config.yaml
encoder_arch: "wide_resnet"
model: "contrastive image-text model"
dataset: "regions of photos with short descriptions (Visual Genome)"
train_examples: 203450
image_size: 48
crop_scale_min: 0.7
horizontal_flip: true
color_jitter: 0.1
tokenizer: "word"
vocab_size: 6471
loss: "softmax"
embed_dim: 256
encoder_norm: "batchnorm"
encoder_activation: "relu"
encoder_depths: [2, 4, 2]
encoder_kernel_size: 3
encoder_stem: "deep"
encoder_avg_pool_shortcut: false
encoder_widths: [160, 240, 352]
text_encoder_causal: false
text_encoder_width: 256
text_encoder_layers: 6
text_encoder_norm: "rmsnorm"
text_encoder_norm_position: "pre"
text_encoder_activation: "gelu_tanh"
text_encoder_mlp_ratio: 4
text_encoder_head_dim: 32
text_encoder_fused_qkv: true
text_encoder_bias: "none"
text_encoder_qk_norm: true
text_encoder_parallel_block: true
text_encoder_dropout: 0.05
text_encoder_inner_norm: false
text_encoder_positions: "learned"
init: "trunc_normal_002"
residual_init: "zero_last"
optimizer: "soap"
beta2: 0.999
lr: 0.0032
beta1: 0.9
shampoo_beta: 0.999
eps: 1e-08
precondition_frequency: 32
max_precond_dim: 1024
one_sided: false
adamw_lr_other_params: 0.00075
cautious_weight_decay: true
ema_decay: 0.995
steps: 7400
batch_size: 128
epochs: 4.7
lr_schedule: "linear"
final_lr_fraction: 0.1
warmup_steps: 370
weight_decay: 0.1
adamw_weight_decay_other_params: 0
Rows from block 2 of the text encoder, named by matrix and row number. Rows with one number belong to one neuron. Each number is 500 + 40 x the weight over its row's rms, rounded and kept within 0 to 999. All counts start at 0. Numbers have three digits each. After the name is the row's rms in percent of the matrix's.
# fc1: MLP up (text_encoder.blocks.2.mlp.fc1.weight, 1024x256), inputs 0-127
# fc2: MLP down (text_encoder.blocks.2.mlp.fc2.weight, 256x1024, transposed), outputs 0-127
fc1.880 094:574505539553422539459461497463516461584458442502416497479528528518504496534484478517504439536546514501482476488510472380507525471449481456468473487481507507466500487569520564526505448535452445523493478481483456493470492528494536502559437448548534408493438515456515519472492463566469479455499430515494518545534469541478463491480550515584437524469474525527491527462507488485500512501490
fc2.880 098:517481524460476494587475514484575552500466459513538478556547376490535488468460567498555405545547471444476426473505543456526564415481509531573501533559505478527492469422531481547435448498435517509533511481489630560515435422517550523439464506512558492508467444489465488527497498538421485481511512488485538540500451448519547503482553491523476495449502515494465438499517482471595504532472
fc1.881 090:549464485483512483507520493520498535577496495476493412523619500525440532493488463471583451422546499526486485515532498547519488450406477521510476419396464501446473537541439525550452496505447519519506492512557503497577538503482479437495469527429555550540590495468464517551476491546518537502509486493530482497481477513544468546500540514494558510509420470499521516460512547505541504543516
fc2.881 076:503491480561555470471482499534451532524445403455497423556541546496524501489469539524522510494463458508486526448438478560449523498527502492423481558515557415458517437530496400531492460497531510518409492486472478564524566475495492484434573449514517556461501474540450478562484475452530556483424467495556550450525562489522521464490518513491469469518478489513527553546405503522494484478482
fc1.882 079:534478442543442497511524486516505506520517494543520451508520570541468507488449480532484483515525456443541458501526469571523580489423453565580546498466445456540527428490463574488484509501412548514535474426488535540516473545454510478500516483491511501472524552380543525483404575505452545513454473527520475452556502543590486471468528541497436420477473511488480466485532490488558552468458
fc2.882 076:523534539523415478494399561475515565544494490475540510450509515460499484548516497519499513455470495561451483503452489420504458574582545478465450510520514520478496500502458484476520459518504473425506506522509420484418419474526530500493486537578467488434525470497503473475570418551486487508477505514497561543464490475568423489545522472508488464489622527557473565519490459503454496495503
fc1.883 110:501542562489601549528518559503477582439666464525560460473523518558502515424492543558474522536488512572481531550481417571560479503455505544508538526507532516536532431506464469528477490515559512438478562542461452393419498509468490493521543525478503475452456460485521591495535491494482485508470434433486586524479504445517478557496531455501441493392431580516475525532493498447492543444490
fc2.883 109:562428524564517468452472524459503473472522542548486458516544458478485473489557395542509531426452454502545474482507459557473506472550538485535478496558421524495440505609524465528510462485501443549487449469552471441478538474485592484484471512512544535555475544441503489519479441619427512527508533537503503511472503530453496480495522417494515540539501533461468546536500497532498507485520
fc1.884 109:616502426501489508563440572454534489476482504498538548561527520534577553515467463474556477527478526486555527551515455561486531517500553512538513511539422528412463500555557474500531472429538536526512494556510449528487497446517487499527500507425523493543533529578443470448548559467483508509519498439526538504474464440499430485537481512451586507498476552538462503492518538520531450489494
fc2.884 101:471424540572481516494479567496492521551494456493520448536490494494549454449503453540484502511504511553501516369493418468561526525539489513549444503490413543486533511511483485495506461482522499474521439510481440558587502509534509490519500475534505480498500456416493505621536509501450486492443457551565473548526540521499563447511570486533551483480450488487510453523478509470519477482442
fc1.885 116:466504404546498600511589422535451592515511444527450518451510564463438499509591521440511498514462478499514469518560418523467481459483505512540508513473455504518522542489520563457469541512478478520543512509532475462461549524484552490474470535449523477466439474447545461492461594499495551535436519488447500520466497538510545460572522537512548505450489555457424556442482550487497428513485
fc2.885 104:561516454479554537513446523502514543470457465453531515452516507501473495496455463560467568500529472457424514444394553471477503543493482426512527404582519512580460505423476480511473504505459445496495477515452618546524458534540447511513421590471485460522532457477482492512521568472485560489538483566493532478454519454475488461452496456485457438584498564488551426519569569475558535514470
fc1.886 098:451578481540405504455492481489546445546531474519451536581539450507516479465472509545499541441489515550487527495472538570564496460544502502487488569548589504523551546532489520527538488521485451539454471507493502580466524446573554536475510512494477505491493486493524516488531530521544550496537482580402491470523528516458513609480531548553522529465461520455489530466440546441546468511507
fc2.886 087:513490492450493533527564439422459508463549498532525479480532505400564534519490602567446481521518439424548454498461490495553515497464469460479490540471390543526512486541530540541443449487481526488501533467502474472564531522476513508479514470567516560508499456505425482490482423566516544536517546471440507509459481448518499562492514492471441487480484490538521557410480480523528476578514
fc1.887 112:517495487509517496543495477488526537532519525496489453478529509555472491507502535525479490574454515615488574560545493476515474474472507550515547505437468488394455428455536538491544426493484417508572566487541521522481535537480539502503452386560496487520450523434563459465434516471545528504439429489434511516554449491584555548460488503530463466520485513447560461511479478522469569417524
fc2.887 144:502418465520529474498420482484501463505464438497534538495453553545519527501438445420530510473526517461508486431490515520489533470493434381483521523495498543490512525482466506421525494558488457409523578528559502498462474427453470475477468554427478532459495464508520503485533545422502479414570494514509478486485530461497474486522453506561455504510425427499487505473469504464457545534571
fc1.888 081:419471448483447552572536516501496452508459549512519441567537603565475539469514505498494527564503447455455469520530503453607520445515423482450416474460478442508458539479490517504518438471471544460462511483485513523535454501527545467468476435545458435439464519442532457411509584534431484481457463517502494571496488549548468522485529448524425462565441473532521462554508520473521507439487
fc2.888 067:518502538549503482445485562496569557542441518568459465556572485463452447489537420479531499517497505556519533451515466582543529496466518511476557497553527507441534509471469445539555437527547487481474457475507422547514528553490458553491512523526466453425522501477500509489476530559545407445440565524438510515510535483502490526467541514519504473476600492482488551598486538467520513559523