From a checkpoint of a small contrastive image-text model.
Training: soap at rate 0.0032, 7400 steps, batches of 128.
Rows from block 2 of the image encoder, named by matrix and row number. Each number is 500 + 25 x the weight over its row's rms, rounded and kept within 0 to 999. All counts start at 0. Numbers have three digits each.
# short0: shortcut pointwise conv, stride 2 (encoder.blocks.2.short.0.weight, 240x160x1x1), inputs 80-159
short0.23:525524500497542523521515491494551530463445499505500477513503497531484515501461479513494517510535563470435516491485529498523492494508548489483487474488519519525503481454519490474489507515442441513529550489530498509490499492520474493451472483
short0.24:468549501502483519510543472482535531539504511505519538460509480491490463472550496510497488501514477500474466462521522483462496515474464515516523468483497518496539444531522482534486491499510473529509495446477471505477507536495519501496521491
short0.25:492465514496463478470471506461490525500521535527510506471501513512488514488560515493492503485490494533547503517500513447526492473493479535437477467523519512499484519496487524545452476574467508494523555510508526512489488437479539530524527472
short0.26:532523478535487525465523487509483514495499515520498491538470473508506471498466485506473473507499484445516522524514484520509495542500506508457562473508501524537476484519498510487482495550517485502498491480478496572522532492451467472551529501
short0.27:514488513565480453451516495492505513483513506468476465489481506533484523501511521465477507524491491498537522500526499433506472460525502467490492438518496484467497514523498506489509482500469486511511528496480492544500483533464515472475549503
short0.28:506535463461492475502493504499465520528528473472500511460466499530526501487477505540512528440517551511529554493549501497500529495494507523528494482516502489476545474523469472516538565517474527512504503538508478482489525533530520490499536518
short0.29:486523500458480506476470523530465511516503477490478513473489499482495491471508537481503468471531507520503497456493475440546482525517495467450520516511526494522516524453486510490480497515470550543472494531520508512501488524498524504455476516
short0.30:528493491507503493529463473502492455541493483496517508503526472543497497477505511461508495524444498476490487525506455533476489471479500500485522507493504515493542527550544496519462470488529445545506481558477467543537475501478500533490463472
short0.31:509485546483506481568529472487461475475505478516478521486490527538493511485481501495510497500571528492498493475480507490540504483515464485486506458479501472511500458499513518521495498487493470505528487459497475498471501460514521545501494499
short0.32:496526496545472556480533497483471520537533490450508514496461496511464509491522520511477490518485520507527495533486499474527487514495511525526484498465454498475510462473532504470555505478450496538511545497495562508491503468524451476534504487
short0.33:469512524536515524526500495497495488487422505477480473528509515512494505502488510530529510540500447485472525488547529505495514499523535492465514500459517476491497529500542503508493472462503510554493511503493504503505475522477482519455500402
short0.34:522476500468508502513519464476505492453506488480489533505493477501487535509480524533466519463502532484473492535513536523501535492517497467496488491539526515511489501517553509462513508451483462517475560476469483502489522510530510519501499554
short0.35:509514485497530547487493485534493494467519470491490496479482520495488482493465506519512531451493514480470506469526543524518503463528553512519502515515460537457484461494539502501535514456484495540489492481490558555490471494505511498528464494
short0.36:449488492491536510489503513467465495421507450523551500566511538514485479513489490517501481518488497532478496484497493518483508539521481485519455493517500498511493516484533479505513510500534508494505485479481500494451511482538531495483482503
short0.37:476478525461548517485474476517485512475485489522480520527543466531492487507506531520495520510519496531488478524516537494514509493503464534539442526441481484522488452510467517494476523479478522491494494473494477516496483524499508519526523508
short0.38:511535521541465474499540530530476494487477457475497557470516515480504515494524478508503482513548488488508508531476500497556449476499493475470491530481519581511487458507515477464490515500485506523542519535507469535524501521497480487470516553
short0.39:507524502463557473527491514486536494469534473493483462507522499540436503494480490506495511470502524467496498508511532491491493544491483509505505457489495486534508499535478532520509513499556490488542509494476504478485486541465569483491478499
short0.40:511502485516500521490478494470532551507476539537508522463511483506472473485425507477546525513511484514505490488483521469490506480523499542535505467505492471532555469443500503496442471520483527475472476484484454452502511472489483486494489495
short0.41:484493525469459490544483489489533472514532516493543519484515480518499481510525501496492469562481484525471558510537497493493481502476500507540468476466527529476521480565486503528484515494521465511521492504513483514491518498498510474482494539
short0.42:495500530493470526515533497500471501504519542468517499520511485483498498466497509474509489550521487478518500454479467525474468449489490507508487526501486488479492472517511516465544474449491500416490469486537466474512507481527475518500485495
short0.43:512494533483494512508515477531525492484486499513478506456499508503478506583559525477503510539482503506497485534479501509466498506470484538473488475518494471538486515506486487535511524482516525506518464509532521516486508538502505512499529498
short0.44:521521506493515499465552525517520562486509489473487533488461482460511483505528500521471519483502481481533507495543494479557490502497494458473479485457498541470536500450526509468490478521447486500513493509495559462513494489465469512491454496
short0.45:522495528513497521516505502510494518550519500514525457546535520467569486570524457450517453493542568485508511493500531504535533482476456505562514523469471483489539476517505528461529492495529469519528480505501489459492496507501509521502501531
short0.46:478523476476526525537503551504508525526511499535493553518499515482499475534555466493504478475495500485523474492512485507523475506502427483490573510462491474534518462448513496512482451513506477511481516476500503530504527502469530504526504530
short0.47:482522543565483536515478467501547564471507494508504481513517524502484514491478464504509538493555483502489541461466489517559481509500485463519460473493491478507509522520518510505519495488508413511441525517499470502535504468489486513513492468
short0.48:507466477519516492488518505489508501513501490476508447461486473520515514514468494467487462590496461495523503489492486490486509495507513475558523504465496496503507492534513537485499470521483475543523470509495512489512515491482528464528448510
short0.49:532498520521473492541477466502474508523493571538494519550483492500505533511514489488497499488540494490539516521509472484470503513480479488496514525544461498510524509533465479498511510532495481481540457523483515491484490464522481510511531433
short0.50:487507542505482530491454464546525475496501512480503485488490500487486498538475529522457500511550492477474513496502517510414492526482448514527515514508474505520540512494500519528526480469454542498494492537554486457511496478475520467517463455
short0.51:541461533487489519510526504473473498553526493508481492526527489492509533475504494494518508497468512490492534536461505498482495550482472476472448491485569518508518489500503529490490528537491530531452504506524497468483527500518527493484482529
short0.52:498475506504504511469528481518518530453516521494509478502522494485523518480531498500530486511485501530565517511525491549474518510492468544534479435485476533510481484489502513507519468493536455472544471524536523468485512490490550513530490493
short0.53:533479497504530498498490535530480482489486496481517482521497529488490475499505503506494550498481487485493504501432512551485503506502520474490551512467505473520484549492462508515515477538488500549478521512510551491489490530508477480500530535
short0.54:460465493504487492496499465523507482525557476483474506562537518511537500521466501444502505552515520523501470492527475531501510516510480504530482527515449515486469520520498483477477512549516510521525520516506440502487505524501509497518492542
short0.55:504555532490460510530568504535451489543512500489543537463490500536540495510525459479510505492512507482505522500514486488570445454531513486461471494482477499513504492520499505520512497467536463533487481495458509539541495512491485495492523537
short0.56:468504511516510545482493491420526522541491477490547539480461497497483517533490467518475494486432475516531491509489525489496486534500488497499508510499479484480548448531487514514516508480531536515523476493550483503528498499534490504500528491
short0.57:480485457471485495473526472482496503487498536433527455493462487490493504495491525512525483489512517498517504452475525538482551492514472521463495489513455451468498540530521457501495525471538479488547505484528485499463536488510512481521498473