A small contrastive image-text model, trained from scratch: 15.8M parameters, text encoder width 256.
Rows from block 2 of the text encoder, named by matrix and row number. Rows with one number belong to one neuron. Each number is 128 + 32 x the weight over its row's rms, rounded and kept within 0 to 255. All counts start at 0. Numbers have three digits each. After the name is the row's rms in percent of the matrix's.
# fc1: MLP up (text_encoder.blocks.2.mlp.fc1.weight, 1024x256), inputs 128-255
# fc2: MLP down (text_encoder.blocks.2.mlp.fc2.weight, 256x1024, transposed), outputs 128-255
fc1.604 118:170152078119144114169100054107114107110117193127131109141104148094136148104134138085099154141153133074200142119113125151098150139135173131198101099121124129122138130089158096157085150150095183127105112130074121097135142163218119138142177121198142109152095161151128136126114156098155158124136118117143084137099131129158133144068091160134168148087092082099150136135159129079122128083108
fc1.605 086:161134193099108141105202155120107133141160088062153114114083100152120142148154145095076153108140060162099141066105114192126158140165058152192113111149122113133160080103128102178112088198161142159150109092086136103149107157087150109109114139124057108102127098196080112102082168106122151141147139141115138187095132146135136118151107084154060098119153124118109134132136085093099167098140
fc1.606 112:124163143097097102133117118161074128129125148122101141082103116118093141129149174079172184056170129131131069062123080162116116093114119148060110161135106126131172118162117081145101146193120194101161121109107177150142138106094148060140110103193081138186092143101109144123120149095161091187134160130179111147151127134140147116130124062139147156166127175172171133089094094145149142115128
fc1.607 088:181087097119167107139133128142165194124195087129137167078130138113121090108119116202153151101182129157171148102105121164165157182094119098109137148126161102157144106122115112136147129088173104136154139110173170195106159121119125132104082102133072156124172114136150163170135137136150181118139139148079136188127132177164097094128108069123155152138183104168084136099134131122130140086135
fc1.608 115:121148112169198097104104144163132109163162108115126134069162223174158176123107100159141154121182073051125136125115140179167100166143106080133142122118149101123108176134145149118181126059133134124148168139118133124100149069109116074111045131151118152133146175114152142100113059079091077158107160133113155169064142166147144081156138124105172128143144116164171118148184105136166157103192
fc1.609 088:218099122160149082192109069178109117120162128187131135123052126095149119142097149089059152078050109159158106172146133137101172106122142123124125164181141104118102165153104115149101128144146109135116145119112171168126166167091118140186161117108151157088168149151128162134119161093097125121129164116192173111141180085140120126131084098133143168163105129100129166123083082080072120080121
fc1.610 094:076148125127114108125133133190139102111111125106128166107108140145083058125100086074151105073165103127096156071113135132131128139096140098191085182119140122190108127087108144133102100161088191045094157134091177102100120091154153144167097177084096106112111143130171136181098139090089111157115120154173091146114109118134126153101127173120165113096165120104154084087117194135157087143123
fc1.611 092:203131105204123208176181122115099133120146081117146075107126170127145064143137150114135158189169180140188108105182139144141125123143165147076125114151154090109170179121192121152153108094103119149157139118094128114129080116146162130174197069111132190138163183086098108122133183104070177103127128074114121075074118119102102112143160101171130132134114117105181136099104124151088169080207
fc1.612 076:078097097050171123128107150075158115124232107125167139114118140112134151158077146150098110087113094091087188126104141179129114089102056146072126115111188092153122112075158133187152160133096134105143151051138082113121142125134083119129141172133117144107090150144127125148146163047091095171153082127124118128153123156110163104088143104115093116150110130070100093144124140129139108149169
fc1.613 099:078182111110162107169122140119081111109125097103164093177160139133117098086183124108143165111133152110148095125160113132110143071069098136160111069090157079157137092127150102130175144146145114117147132168108101135160160129093085165131145063097121137105102138109155077066168120183055079145073136149156140105139155074097202117128141120204132151134077195071127128127092102144133077094123
fc1.614 124:087130138125108101104130088116134113065120186120098152111133145096112132134091079179152158090146095173117171132097177155147065216103144087088132143102129106099109136130099095149105092132130153074147132136120075127112135106170126190168153128111161133162148126144131089128109163149145145155181172141155143125129085058081062099090138086140116100172116135221129178111093062107116143121162
fc2.604 106:101081136117092149128130139131158143122158133131108150196107091089142128159069196167097088153157118146138125131122149134124079159097119168092126097113138111071154122104145108089068152105162086173088115088122154140165083211160135113114128163101119156112096013143140186126071129114126083164123157153141131103100110130153139126194115128105121134162152143088089084181136136115114140122089
fc2.605 076:080140093148132116157061123061118116129178126104185091095138136173137144147151121064157104126139178138081119121135146154147143170183193074144096135106047138107109120139147089094216058100119152097098135085090150123139155119120144107166135100122102100117191153145165133138125125127092107103095218139140127104085107090093118068079176156159153145106180134115151104142079109182085059069131
fc2.606 099:134122103143131181123140151127145158147157094102090151125129137161124155109167152176113128070102138109158174115106070086132105161150120189140164166111118159200185163093130122146104124182085063164099128157106135188121127062158184131154137105105127175113114109078097123040159154214142122159176091122152194128186167160122131120113121123177163150088137177141126134113150171158137200100102
fc2.607 079:104173136140144113079118159145105087148095168122121116114166110097146104134089092118176130127122196104091171115106100110157126107121046147041100123046216130150144093142066163050162177102144102108158075118115115110135144131177137070131110071163174137081130108136097112076135105097130086116133157108093158133167156166128133157144159203143167120100112132128103192132073157133124155150141
fc2.608 118:112136165179141094143112144134129091129149102144134096151131100060116090113138096107117107109068151146104148133185133139063123184112143112119118151096181108137100087187143172081069221133092063158121111128142133103105090068139182155134077093120149141108083217141179112155152121107112127085068149160154157145122104204139121206161159142140111104132095093135099176139131146107112119122161
fc2.609 072:075172140092107115099117108112166181105170182124139071098137134126142181127139073064123202185102154120091108141190136146181099137094100155128157139076117118128109115128125172083094146117129174134170149178179152145135148099121106094107161098140126078139122118120103129111151121135085158136123138097096184161103109103087132177081144115139170111157146139141132158138124097142103135131090
fc2.610 084:134092181201100116065143131106106144139123191144121123166144163142143127133140109197145129073126124098112115099160115135125114127142132179183160151126201087109184117132169088110093130146106070162122132152164190111151173060168065109138103131131109153089157127149151195080120160135111123075087142084102065152143176139075145082165163165116126117136091169122190119073123144150113121113131
fc2.611 079:155123161117112152125138100083157151085135198118100112108115145120133144214180088090186102153162089197184101121131130145115136080097154065070080181133157145092173127118076076165155162155147181185104163060187106107079180185192041101097169099137126129162098137054118105138138139110159089171090140125104114140082115103134140131165153158112170147115165131118105155128146171080081086136150
fc2.612 064:126108158164136127097098121153132133061092077121167135140178113139110116162151147137103183103112133145153101107090108105122147172133117128119131097128118071150108135129141128124053144116108203137128139116150112129107117157135092087217127113118110112137129161149225135080118121099052138117138168145160170066115157104118121105121123186088112152118083143171092065097156129106074160176067
fc2.613 093:120115096073138118115157114142119165148164118163106106123131161101068165204086086025164135175118136110120085076088133079078161125143154164112102106110184119173127155132113142111118093105125141112143102116093085123160144154122157131157172093149191157144119086092110108105053171148103142126130124122129085124119151073149119094115137079118135132158131082132117162124103114142139113101117
fc2.614 113:153138155165129104134161135124093135131107122122128173160139163135181132108123122144150086144140129093108169087100157123090068109157150147074111100122100173122132205150138087138122154095144123104130155134146145144167101115163076138150136149167140184131081141148109188096148119142140179117116200170107145171151137118136066114107113161135131185126201152163144114084151081161178180049126